Weights of a small image classifier: norm rmsnorm.
Rows from block 5 of a small image classifier, named by matrix and row number. Rows with one number belong to one neuron. Each number is 50 + 10 x the weight over its row's rms, rounded and kept within 0 to 99. All counts start at 0.
After each neuron's rows are labels from the 100 images, of 14976, where the neuron reaches its largest size: "top examples" is what is common among them; "peak at" is the part of the image that holds the peak. Only what is clearly more common there than usual is listed. The data: retinal OCT scans (Kermany 2017).
# u: gMLP up (value half) (model.blocks.5.mixer.u.weight, 512x512), inputs 0-85
# v: gMLP up (gate half) (model.blocks.5.mixer.v.weight, 512x512), inputs 0-85
# out: gMLP down (model.blocks.5.mixer.out.weight, 512x512, transposed), outputs 0-85

u.307:62 50 49 40 46 50 45 59 52 38 54 68 39 81 53 50 28 36 44 47 32 55 48 32 58 43 50 41 52 62 48 47 48 51 41 53 57 45 67 38 31 56 28 39 53 52 56 23 42 60 58 47 46 70 58 54 40 62 58 59 57 51 59 61 29 63 57 71 52 44 39 33 57 49 45 44 54 52 53 53 61 40 55 42 47 57
v.307:50 54 36 49 42 47 22 39 53 52 44 63 42 64 46 40 54 68 47 48 55 42 56 51 56 55 57 74 43 59 52 59 47 56 32 53 45 62 61 37 29 56 49 58 43 60 72 40 70 39 57 36 36 49 53 45 53 56 59 54 45 32 53 52 48 58 61 60 43 52 40 57 60 60 59 46 49 60 44 57 62 50 53 39 48 50
out.307:44 62 65 45 59 45 61 36 42 40 48 56 54 65 40 48 51 62 39 66 53 48 62 39 38 65 59 42 50 44 46 49 55 61 59 79 47 47 57 46 34 41 54 32 68 39 45 53 48 59 51 55 49 35 34 34 29 40 54 45 38 55 36 47 55 52 39 32 49 62 42 55 26 43 27 51 47 42 52 50 47 54 36 39 50 35
top examples: finding: drusen
peak at: top left

u.109:46 54 45 30 53 39 33 46 60 38 34 50 31 67 54 32 39 60 60 47 42 52 63 50 57 42 38 49 68 43 42 50 52 42 54 35 50 47 46 47 47 57 46 26 47 50 49 53 42 45 49 38 43 43 55 47 41 54 67 57 45 56 29 55 60 59 45 65 42 49 59 42 47 73 54 60 67 45 57 39 58 52 58 61 49 37
v.109:55 43 58 45 50 59 46 59 47 59 34 58 35 50 56 52 49 52 47 55 56 42 26 55 52 69 46 43 52 55 52 71 46 41 51 56 48 49 41 57 62 37 44 41 68 51 52 70 35 49 43 38 51 59 43 52 66 51 50 52 47 39 56 62 49 51 56 47 51 66 54 63 46 55 49 34 54 41 51 48 60 63 56 67 52 54
out.109:58 48 51 55 51 40 45 38 61 50 51 48 46 51 48 43 61 41 47 37 36 35 51 70 50 65 36 42 44 63 56 40 43 53 52 43 50 57 43 28 52 49 54 39 73 52 56 56 49 68 58 69 49 55 47 55 47 63 55 56 48 60 44 45 50 47 53 48 64 57 53 40 47 52 63 48 51 44 41 43 56 46 69 45 41 30
top examples: finding: normal
peak at: middle left

u.325:51 55 70 56 58 49 62 39 59 53 46 47 52 65 56 57 48 41 39 36 39 67 46 36 45 48 62 46 43 50 53 38 43 44 58 46 52 48 44 33 30 72 37 52 40 49 52 47 49 39 64 56 50 56 60 48 53 47 62 49 33 38 48 59 38 43 29 50 44 60 51 39 62 65 65 53 41 49 52 42 36 51 65 51 53 52
v.325:44 58 60 38 58 58 47 38 58 38 45 55 56 43 50 51 38 57 60 57 67 49 57 50 42 53 67 47 38 56 68 39 51 45 45 41 59 58 85 38 38 49 65 62 45 47 48 53 48 49 64 48 50 52 44 53 41 49 44 52 53 60 53 20 48 37 54 55 55 55 67 30 49 64 60 37 30 58 54 54 47 52 54 62 52 59
out.325:39 70 35 38 55 50 68 56 67 59 56 66 45 40 59 46 54 46 43 58 51 50 53 39 37 36 60 42 63 48 61 50 41 53 40 58 44 64 42 50 56 59 59 56 58 48 52 48 39 58 51 49 55 45 37 62 31 42 17 55 58 50 57 38 61 51 51 53 59 34 45 45 42 46 60 55 48 35 29 49 52 47 53 42 40 58
top examples: finding: choroidal neovascularization
peak at: centre

u.356:58 48 74 51 61 55 56 30 31 62 48 62 42 33 61 54 45 47 60 57 30 37 52 47 50 28 62 47 56 51 42 66 51 66 60 40 58 47 52 58 51 54 29 47 65 44 54 51 59 48 66 51 37 48 55 33 46 53 39 39 48 49 37 38 44 39 60 57 51 51 37 38 60 51 56 51 50 53 57 45 64 54 53 42 47 68
v.356:49 50 54 49 45 61 38 57 42 64 59 34 45 45 47 42 54 60 35 72 38 45 45 71 32 64 41 53 54 41 56 51 42 40 47 57 50 38 52 61 53 42 59 59 49 58 48 52 55 57 57 54 57 48 47 52 66 62 37 67 58 59 41 30 77 63 58 58 45 41 68 47 32 47 49 53 58 34 68 52 37 56 56 44 45 48
out.356:46 49 54 33 59 51 55 45 67 42 63 43 63 48 57 50 49 39 56 52 43 66 63 35 45 44 44 75 44 45 60 51 55 45 52 43 61 57 50 43 46 50 42 26 43 56 53 62 68 53 44 63 54 52 60 59 36 47 53 55 49 55 59 61 55 44 41 44 63 39 46 43 66 51 26 67 62 62 48 73 55 49 46 52 56 55
top examples: finding: choroidal neovascularization
peak at: top left

u.244:60 47 42 47 62 47 46 35 46 49 56 53 60 68 44 58 60 37 48 37 50 49 41 52 35 37 41 54 30 59 41 61 57 49 58 44 26 53 48 45 22 50 37 44 44 41 58 30 46 42 62 53 47 51 52 37 54 49 58 33 38 31 68 41 58 37 49 51 66 49 40 35 56 41 52 50 40 56 64 72 55 53 57 60 49 59
v.244:42 47 58 33 60 58 63 58 44 49 53 57 48 56 53 48 40 52 56 45 50 48 54 51 44 44 44 37 71 66 54 66 65 55 56 62 46 69 59 56 35 62 25 38 55 53 53 54 40 43 51 58 41 48 46 53 50 53 63 40 46 40 51 46 33 51 43 49 53 57 50 39 47 54 43 37 30 58 52 47 62 41 65 63 41 63
out.244:52 63 66 35 45 52 44 46 47 30 43 47 46 46 52 37 29 35 45 44 32 30 60 60 56 56 42 43 63 60 43 54 47 64 53 54 65 53 37 42 62 44 52 49 52 05 52 59 40 71 74 52 51 55 43 63 30 32 26 51 41 33 47 30 51 51 52 47 59 56 47 29 47 37 60 40 31 52 37 42 51 38 27 65 50 46
top examples: finding: choroidal neovascularization
peak at: centre

u.406:41 47 26 67 50 52 49 55 66 59 47 38 37 59 30 51 38 56 46 39 54 53 36 51 33 41 25 57 53 52 50 78 40 50 42 52 51 52 46 31 51 74 40 43 47 54 41 58 60 42 49 49 51 39 49 55 63 62 69 64 48 57 54 38 51 43 35 43 43 52 55 46 47 46 40 70 36 63 65 61 40 61 49 32 47 60
v.406:44 63 63 53 41 31 68 48 36 27 50 59 47 44 54 49 44 61 47 51 53 37 52 59 49 62 50 51 48 49 64 52 44 33 58 40 42 48 66 49 25 57 45 48 61 37 68 45 46 27 64 32 59 47 63 44 49 39 44 34 59 56 41 37 52 44 20 47 55 20 37 38 38 46 51 44 50 59 44 44 52 57 76 37 42 51
out.406:55 60 52 60 56 67 38 40 44 67 61 53 69 67 63 49 51 39 43 49 60 62 59 40 60 58 37 48 28 49 33 55 69 57 50 52 56 53 48 50 43 49 54 47 52 48 44 45 39 60 51 57 84 36 49 50 46 47 56 49 42 38 28 56 57 49 43 49 46 51 45 47 44 58 58 83 60 42 48 54 37 53 30 41 38 35
top examples: finding: choroidal neovascularization
peak at: bottom left

u.161:45 37 51 56 63 38 28 43 47 32 45 50 49 61 36 59 37 44 56 50 42 56 44 29 55 41 55 44 54 51 57 69 34 40 48 56 48 49 57 31 43 56 57 21 51 42 51 34 50 44 66 56 61 75 48 40 61 56 61 57 41 55 59 65 33 65 69 72 48 46 42 35 50 49 44 52 50 53 42 55 55 39 66 56 47 55
v.161:52 50 64 47 31 47 48 46 50 43 54 36 53 47 43 35 45 52 59 61 51 53 50 58 46 61 66 51 36 46 73 46 35 65 54 47 49 46 44 51 68 43 60 62 43 70 50 52 45 31 56 56 34 55 52 38 39 55 47 56 52 53 57 50 68 50 59 33 58 53 45 65 43 65 56 50 60 38 62 51 48 51 49 42 52 42
out.161:43 39 44 36 50 56 46 58 34 36 57 59 59 58 58 51 52 44 64 60 51 49 54 56 50 21 40 56 63 62 64 47 61 51 51 55 45 38 53 57 45 44 45 42 57 49 47 39 46 50 65 69 53 68 47 47 41 74 63 65 35 57 45 66 63 51 62 38 62 45 29 48 40 64 52 48 65 49 54 38 61 58 37 54 49 43
top examples: finding: drusen
peak at: centre

u.115:44 40 46 38 55 45 50 51 50 35 46 55 55 55 33 42 53 41 51 68 38 69 46 42 55 33 59 54 54 46 59 54 65 49 42 54 50 55 40 54 38 65 46 39 51 50 41 40 34 51 54 37 66 79 48 36 52 59 72 62 51 52 47 63 31 73 70 64 42 34 46 47 64 55 55 46 56 53 49 54 35 70 55 42 48 58
v.115:42 49 45 59 52 44 48 58 61 40 45 54 42 61 54 59 52 31 63 51 53 58 29 32 47 49 50 61 52 52 39 37 46 39 46 33 68 57 54 46 52 43 43 45 49 58 63 55 51 52 48 15 58 55 65 41 60 56 64 57 42 59 45 45 50 41 51 56 45 51 53 46 52 60 61 58 40 52 49 48 53 47 50 53 42 33
out.115:62 58 61 44 52 65 54 52 42 41 47 45 37 50 34 32 43 61 57 26 48 55 39 55 54 49 58 55 52 33 50 44 51 43 50 55 47 44 43 37 55 44 40 43 49 57 33 65 35 43 63 58 43 53 60 47 33 52 57 47 34 39 60 53 61 61 44 29 34 52 47 45 44 37 49 54 45 51 82 51 44 49 50 40 55 48
top examples: finding: drusen
peak at: middle left

u.134:41 64 58 43 52 74 63 48 33 63 35 58 37 60 44 56 41 44 54 48 30 41 63 32 25 46 46 41 54 57 48 64 36 51 68 52 52 32 60 40 39 50 50 47 37 62 43 52 40 48 57 59 42 68 41 52 53 54 62 40 38 40 55 52 33 59 59 34 61 54 65 50 39 32 30 45 44 60 59 48 51 39 73 52 70 58
v.134:37 59 59 58 51 55 55 41 40 62 59 43 51 58 66 47 44 60 40 44 42 24 60 52 57 59 51 51 59 65 60 52 40 42 74 39 40 42 46 65 51 52 51 38 59 51 47 52 39 60 35 55 57 57 52 46 72 58 45 44 36 66 30 39 70 57 49 53 59 50 48 61 33 59 59 50 60 62 65 46 53 45 54 40 48 46
out.134:50 45 49 62 38 55 41 48 58 48 53 44 47 61 48 68 59 43 45 50 70 48 51 52 35 34 33 39 46 52 74 38 51 72 50 50 61 38 50 51 40 54 53 45 63 35 30 56 48 51 58 58 49 45 52 61 54 47 53 61 53 54 64 52 52 63 54 41 48 66 60 58 60 63 42 32 59 35 32 56 42 31 50 61 70 45
top examples: finding: choroidal neovascularization
peak at: top left

u.74:38 49 39 57 62 60 43 41 60 63 35 58 49 59 50 45 53 58 65 61 64 56 63 54 37 46 55 70 43 62 51 53 50 42 44 52 34 49 48 50 46 51 48 68 37 62 61 55 42 65 64 57 38 51 74 57 33 48 51 40 54 55 46 51 47 47 51 50 57 45 48 48 60 54 32 33 55 49 66 55 61 72 50 42 48 58
v.74:53 17 51 51 62 51 59 59 45 55 28 61 38 51 49 49 55 54 52 51 46 29 37 54 41 53 55 42 21 42 47 52 70 43 34 45 53 47 36 41 49 59 58 69 50 43 54 43 66 60 48 52 63 55 61 45 52 61 61 54 39 57 38 46 43 47 64 72 59 54 38 35 54 51 53 49 46 49 40 48 48 40 64 51 25 40
out.74:38 40 49 51 35 67 36 52 55 35 54 50 46 43 55 54 60 22 59 54 69 67 54 39 48 55 60 40 36 44 52 52 56 50 27 54 44 62 67 42 50 43 58 43 56 70 62 50 44 42 70 46 43 47 58 61 40 39 71 70 40 31 51 51 63 63 42 50 51 65 48 49 39 33 53 52 61 39 59 58 45 44 41 61 35 60
top examples: finding: choroidal neovascularization
peak at: bottom centre

u.335:48 44 44 48 70 52 54 34 42 42 38 43 51 47 41 62 53 49 55 56 45 53 46 44 37 48 50 47 42 52 50 42 49 48 45 41 48 50 54 38 33 47 51 35 43 45 82 62 42 56 55 48 47 50 62 43 68 55 55 35 45 42 67 48 47 33 58 49 46 45 58 45 43 41 48 42 43 59 52 53 38 50 57 48 37 39
v.335:69 43 58 45 49 49 47 54 55 29 41 67 55 59 40 47 41 49 72 45 47 53 55 37 32 32 63 38 39 59 45 62 58 40 51 44 61 40 32 48 47 62 46 37 54 62 43 52 45 49 52 39 60 70 54 39 41 63 58 59 51 39 47 48 35 44 59 48 40 43 48 63 52 61 49 46 61 49 30 61 67 47 62 47 35 41
out.335:59 53 47 50 31 50 41 61 52 36 30 56 35 65 52 57 30 48 54 42 43 45 60 53 46 38 46 51 48 53 61 62 44 57 62 56 58 42 50 49 68 61 51 38 43 35 58 57 31 48 49 45 62 42 55 65 45 35 16 39 41 44 57 41 66 60 51 50 49 58 47 46 40 46 50 31 41 46 43 43 45 38 48 55 39 58
top examples: finding: choroidal neovascularization
peak at: bottom centre

u.278:38 43 48 52 52 44 53 52 49 44 50 46 52 54 36 42 56 46 35 46 43 49 53 45 26 56 43 50 53 53 38 62 69 45 46 43 45 56 32 46 53 45 68 63 44 58 56 44 50 61 50 51 55 64 56 43 48 60 61 53 59 41 53 70 23 66 63 61 40 32 39 55 57 56 44 50 57 38 49 30 52 62 52 55 63 37
v.278:28 53 50 58 42 56 54 56 40 57 38 60 51 44 42 44 34 51 62 57 43 45 51 37 50 49 46 41 52 71 58 45 41 51 72 67 49 36 82 76 54 27 53 41 57 47 52 54 26 62 50 69 50 66 27 49 62 52 33 49 48 51 60 49 51 55 39 37 59 50 72 59 36 44 44 42 55 47 50 47 62 31 55 55 60 47
out.278:61 40 73 47 36 53 53 45 34 50 70 57 47 68 42 49 59 54 68 56 58 64 56 41 64 45 47 59 47 38 45 47 68 57 59 54 56 57 56 65 55 42 58 51 53 64 51 62 53 46 37 36 48 49 47 57 26 40 57 68 57 59 52 48 51 56 61 53 50 51 48 45 37 60 42 53 42 31 48 55 53 48 50 57 44 51
top examples: finding: diabetic macular edema
peak at: middle left; middle right

u.145:37 38 38 43 48 64 44 69 46 52 49 47 54 79 58 57 48 58 68 58 43 65 51 49 59 66 52 47 55 56 46 39 56 48 49 54 54 36 47 60 43 67 41 33 42 58 33 51 62 49 45 54 47 56 60 51 43 67 68 68 45 43 49 42 44 63 49 44 45 57 59 53 52 68 41 61 35 42 42 72 68 47 59 61 49 55
v.145:62 64 51 58 56 43 47 59 43 43 45 45 41 67 49 44 46 48 42 51 50 55 68 60 59 52 53 66 42 48 45 56 55 36 55 65 65 55 64 37 37 66 48 61 64 36 60 43 51 53 56 40 49 53 52 33 44 53 51 53 40 58 40 55 47 57 38 33 47 61 66 27 59 59 52 32 35 58 40 46 45 38 38 43 47 49
out.145:56 62 48 33 56 50 51 35 62 51 43 52 56 63 21 33 55 59 48 34 61 52 51 59 40 39 36 42 41 56 50 40 50 60 45 53 58 46 43 61 53 50 51 39 51 43 51 39 35 61 56 62 57 60 42 54 50 48 44 39 47 46 58 43 67 47 56 47 54 40 56 54 40 51 60 42 74 36 56 43 66 42 69 50 50 43
top examples: finding: diabetic macular edema
peak at: top left; middle right

u.160:58 62 55 50 56 39 59 37 42 42 40 37 32 59 47 48 50 38 64 50 39 49 55 40 53 56 77 56 56 52 51 60 27 53 40 51 36 45 60 38 49 50 41 45 59 37 64 53 48 53 84 52 66 35 57 52 41 38 47 30 40 32 40 54 41 55 56 54 58 51 43 51 50 45 49 46 45 51 55 46 58 54 42 60 39 76
v.160:64 50 42 39 50 41 51 37 56 46 59 68 26 72 53 46 32 58 64 58 57 68 57 60 67 50 40 75 42 54 60 45 50 38 49 35 47 35 59 50 35 54 53 65 53 61 37 46 56 38 44 41 46 57 31 72 57 40 56 52 42 44 41 46 60 49 47 51 55 46 53 48 42 48 63 45 55 51 57 53 57 51 46 59 66 56
out.160:52 62 62 49 58 51 51 50 45 47 47 70 52 53 54 40 45 51 40 67 40 41 43 24 32 59 55 47 52 43 54 52 53 54 35 66 41 75 40 50 64 33 50 47 54 39 60 41 48 59 47 63 27 40 43 40 56 72 37 62 48 51 52 55 46 54 37 61 54 59 55 51 45 51 36 37 70 32 70 58 54 49 66 44 45 42
top examples: finding: normal
peak at: top centre; centre

u.237:57 52 54 54 53 37 51 53 41 55 38 41 52 44 58 42 51 63 47 50 46 45 35 70 44 45 49 38 17 47 53 57 44 55 43 38 50 52 51 37 57 73 46 47 35 40 71 62 71 48 61 42 53 41 40 41 54 44 42 50 37 52 50 56 55 49 41 40 61 78 74 59 64 63 60 50 55 64 65 57 42 52 39 38 29 47
v.237:48 46 46 54 35 47 53 60 45 53 42 51 44 42 55 33 45 47 55 47 52 59 55 56 52 45 31 70 57 70 67 47 61 47 35 44 84 61 53 59 43 41 45 32 54 57 43 53 40 55 23 34 71 36 44 58 68 42 56 63 52 57 48 33 38 54 52 49 58 43 44 56 58 52 64 45 44 50 50 36 49 54 62 36 55 32
out.237:60 46 55 45 33 43 55 57 40 31 54 47 53 48 69 58 56 61 40 50 50 41 49 62 59 59 35 49 47 23 50 45 47 49 64 42 47 56 53 31 48 46 52 51 56 44 57 52 42 58 48 57 36 42 45 46 35 45 35 35 55 53 55 32 34 44 49 33 52 53 74 52 57 40 55 55 47 45 48 47 62 42 38 60 54 44
top examples: finding: normal
peak at: top left; top right

u.131:42 46 40 49 60 36 49 59 55 50 49 63 66 62 58 41 23 53 46 42 55 75 54 53 63 44 39 58 48 59 43 57 48 48 47 41 46 55 54 46 66 38 44 30 47 44 49 46 39 66 31 65 64 49 52 60 47 61 53 49 30 46 71 63 37 45 44 42 55 71 43 51 59 59 47 41 32 43 43 54 53 63 58 51 51 51
v.131:46 40 50 53 26 55 47 48 68 53 45 54 52 38 53 44 35 34 39 62 54 53 50 45 46 52 54 59 53 43 60 43 31 31 63 52 33 52 48 56 57 54 52 42 54 72 57 64 52 47 33 59 45 52 31 40 62 38 29 49 49 58 58 50 57 60 43 43 63 48 42 65 29 53 41 35 65 45 46 47 55 42 51 66 53 49
out.131:72 50 47 51 36 67 63 51 30 52 41 57 56 61 55 53 45 51 47 50 52 46 50 61 41 50 49 39 54 62 62 34 43 27 48 59 72 49 62 50 28 36 45 60 42 41 41 48 44 44 46 47 46 36 35 52 55 51 12 32 61 60 52 57 51 56 60 41 36 57 41 39 57 44 62 52 58 47 44 46 60 53 51 42 47 62
top examples: finding: normal
peak at: top left

u.223:59 50 46 39 58 61 50 42 38 55 43 58 54 53 44 37 42 45 75 58 44 57 53 44 59 41 55 48 35 37 55 51 54 50 27 41 41 67 53 45 51 36 25 44 53 45 52 54 48 35 51 51 70 62 47 51 41 51 58 36 37 44 46 52 54 43 37 40 42 49 54 32 39 43 42 41 43 47 52 61 41 46 57 57 46 62
v.223:48 61 57 45 42 61 68 50 45 44 48 41 49 56 40 51 43 54 44 65 50 52 61 63 58 52 50 54 39 55 40 60 50 57 48 52 47 65 59 38 53 42 48 52 46 75 70 65 55 47 47 39 48 54 53 50 64 62 57 38 64 48 58 58 40 51 45 53 62 45 47 53 53 57 35 74 43 64 33 48 63 63 69 53 64 61
out.223:36 44 55 56 38 39 50 52 67 58 64 54 58 55 55 56 49 44 51 40 38 52 52 39 48 60 57 29 42 57 41 46 47 52 55 50 53 60 55 53 55 50 42 41 46 73 22 61 34 33 44 50 56 52 42 46 57 52 52 49 54 51 62 55 62 40 57 49 43 42 58 68 67 60 59 44 28 39 36 63 33 37 48 45 44 69
top examples: finding: choroidal neovascularization
peak at: top left

u.476:54 49 49 52 67 56 54 45 34 49 35 57 51 67 46 69 72 43 65 44 49 51 45 40 55 51 51 58 33 61 48 55 72 51 50 40 55 59 55 52 37 62 60 41 59 50 56 35 64 49 55 34 40 65 44 58 55 44 64 38 55 58 41 52 45 49 52 72 52 45 42 64 51 45 53 57 51 52 50 59 56 60 66 47 50 48
v.476:63 56 42 46 33 38 52 52 39 45 58 48 54 60 55 48 54 49 69 63 53 63 67 48 67 45 47 56 45 55 46 32 49 39 49 59 48 57 39 63 61 28 58 47 51 54 44 50 56 37 50 46 52 56 46 63 48 51 35 45 74 53 67 61 54 38 43 49 65 45 44 53 30 52 47 67 51 38 47 52 48 50 41 54 41 23
out.476:57 37 47 52 63 49 63 55 42 42 55 57 63 36 46 52 47 43 53 65 50 42 52 38 51 53 53 61 68 74 62 45 46 49 37 45 62 52 52 53 36 69 36 67 58 57 48 37 48 33 44 43 49 41 63 63 49 48 37 31 56 59 26 52 59 42 49 43 57 35 44 56 43 40 42 58 56 38 45 28 62 30 66 45 38 41
top examples: finding: diabetic macular edema
peak at: middle right; top left

u.291:44 48 41 55 42 44 54 51 61 39 57 59 42 54 48 65 45 58 59 49 46 50 52 40 35 63 59 48 50 53 62 29 33 43 37 56 56 42 38 42 50 52 30 40 39 49 31 60 53 45 44 35 57 59 47 31 67 54 51 53 51 48 66 47 51 55 50 41 67 36 64 70 52 50 37 39 46 36 21 51 46 38 50 56 40 58
v.291:39 51 37 42 46 63 39 47 62 40 38 49 45 53 56 62 24 52 48 68 70 46 57 45 52 52 34 51 51 58 50 54 53 51 55 39 48 47 39 37 56 56 49 40 35 61 44 54 51 35 47 45 40 58 29 47 79 53 50 32 35 51 40 51 59 47 35 53 63 52 58 45 28 45 46 53 63 54 30 59 41 54 55 28 47 45
out.291:49 53 42 45 62 43 65 35 38 39 55 44 70 44 61 45 45 53 44 37 57 39 31 41 57 54 43 46 39 62 49 50 57 61 50 48 51 48 52 57 55 37 48 45 47 51 30 40 46 44 37 53 52 62 41 57 60 43 45 50 40 57 67 58 62 61 54 65 43 49 49 37 46 62 65 61 60 51 48 57 43 42 45 59 65 65
top examples: finding: diabetic macular edema
peak at: middle right; top right

u.503:45 34 37 68 58 42 46 50 55 39 47 57 48 48 38 48 53 60 50 46 48 58 56 47 47 51 39 68 42 82 48 46 42 63 46 48 67 58 44 51 44 53 47 54 50 39 52 52 63 55 56 51 66 34 45 41 49 55 43 35 34 35 52 46 47 44 51 32 38 65 61 57 62 57 61 46 46 59 63 64 47 52 39 45 13 50
v.503:64 73 60 55 50 37 59 45 49 51 62 63 38 50 51 46 47 54 41 47 39 38 50 49 63 47 52 41 46 61 50 54 24 54 60 50 43 44 62 61 43 49 44 66 58 46 45 45 39 45 54 54 41 54 45 45 45 37 40 51 52 58 50 47 48 30 47 59 52 33 49 41 39 34 47 45 57 48 47 55 65 54 58 42 58 45
out.503:44 62 48 49 41 50 62 45 46 46 65 38 56 39 64 60 58 45 37 37 54 52 70 47 47 52 44 54 57 63 39 35 50 46 64 55 61 53 39 43 61 36 51 45 48 63 69 46 51 61 50 49 49 51 55 58 55 49 53 38 50 48 45 44 38 59 36 64 62 56 50 63 47 54 49 36 50 55 79 54 49 59 59 52 50 57
top examples: finding: diabetic macular edema
peak at: bottom right; middle right

u.436:50 52 56 40 55 39 56 52 56 35 58 52 48 77 46 41 42 43 38 64 54 58 67 40 40 57 43 53 53 61 47 53 60 46 26 51 37 71 50 54 46 38 38 48 43 52 50 49 40 39 49 43 47 60 50 40 44 51 61 44 45 46 57 58 42 57 54 40 37 38 48 50 42 44 47 48 33 54 53 40 58 62 72 48 43 44
v.436:55 33 51 40 36 40 34 51 44 49 39 41 33 64 44 47 35 48 34 45 53 47 47 37 51 42 49 53 43 46 48 55 48 46 53 33 39 55 55 47 48 64 50 45 43 41 57 41 54 61 37 68 61 58 50 54 48 53 62 23 37 47 66 60 32 52 53 57 57 56 59 41 55 58 60 50 55 61 45 58 53 48 58 37 30 56
out.436:56 51 49 45 35 58 61 50 45 62 53 51 58 58 58 65 46 46 62 34 65 45 44 46 51 72 45 42 48 37 46 33 45 54 50 32 51 52 57 54 43 57 25 54 49 38 55 76 37 56 65 55 50 51 51 55 59 68 36 49 51 71 31 53 46 69 41 48 54 59 46 50 35 49 49 43 64 47 47 43 47 47 31 50 64 61
top examples: finding: choroidal neovascularization
peak at: top left

u.426:65 57 53 36 46 59 58 41 45 61 53 58 38 44 49 36 62 53 45 56 42 46 56 62 51 51 59 43 50 36 64 61 56 44 49 45 53 56 31 51 68 53 62 48 47 51 56 73 51 46 41 61 35 66 49 53 37 48 62 63 49 65 55 67 73 65 43 49 59 56 32 48 42 53 39 41 56 55 51 49 47 65 56 46 58 65
v.426:62 42 48 56 44 28 70 73 43 58 53 38 55 46 38 48 46 55 49 65 58 41 59 41 35 36 50 57 50 44 47 38 41 40 65 58 53 43 50 51 49 50 55 51 44 50 68 55 50 52 56 49 49 45 66 53 43 62 36 34 60 55 48 59 55 34 38 45 38 60 52 55 51 47 44 61 46 65 56 55 37 59 38 66 52 52
out.426:66 51 47 48 69 40 54 41 43 38 42 44 55 41 56 61 46 37 39 49 33 59 57 55 51 38 41 48 74 54 43 52 58 53 57 61 63 48 54 25 48 29 44 58 62 43 69 40 34 57 51 50 50 49 64 67 61 62 24 48 54 34 61 38 54 53 59 41 44 63 63 40 51 43 46 38 61 53 32 69 60 50 44 48 36 49
top examples: finding: choroidal neovascularization
peak at: top left

u.233:43 41 49 57 54 42 38 61 48 33 51 50 52 49 49 43 48 43 60 60 42 62 46 57 59 52 42 53 49 50 38 50 51 60 51 67 39 43 56 57 44 45 33 49 53 51 52 42 51 51 59 54 69 33 56 53 37 64 57 35 55 59 75 70 52 59 48 51 58 56 41 66 56 30 39 42 52 30 42 53 57 51 47 57 46 40
v.233:46 58 67 45 45 47 44 36 40 46 62 56 63 48 54 44 21 58 48 60 55 30 60 51 54 53 45 55 46 54 72 55 23 72 56 38 54 52 60 51 46 44 63 50 55 70 47 54 28 44 58 46 57 59 29 31 50 53 38 53 47 65 50 38 60 53 54 31 68 38 52 42 45 62 57 42 57 63 60 63 59 43 53 51 48 66
out.233:45 48 52 57 41 48 33 47 47 60 52 59 64 52 40 43 54 49 66 61 54 52 39 45 79 54 55 45 52 45 45 52 46 45 42 41 37 25 56 23 59 52 66 46 60 49 58 49 55 54 48 62 49 49 49 53 56 41 56 62 47 67 45 44 43 47 40 59 69 44 31 23 52 50 62 50 55 48 54 50 43 44 51 48 26 64
top examples: finding: drusen
peak at: middle left; middle right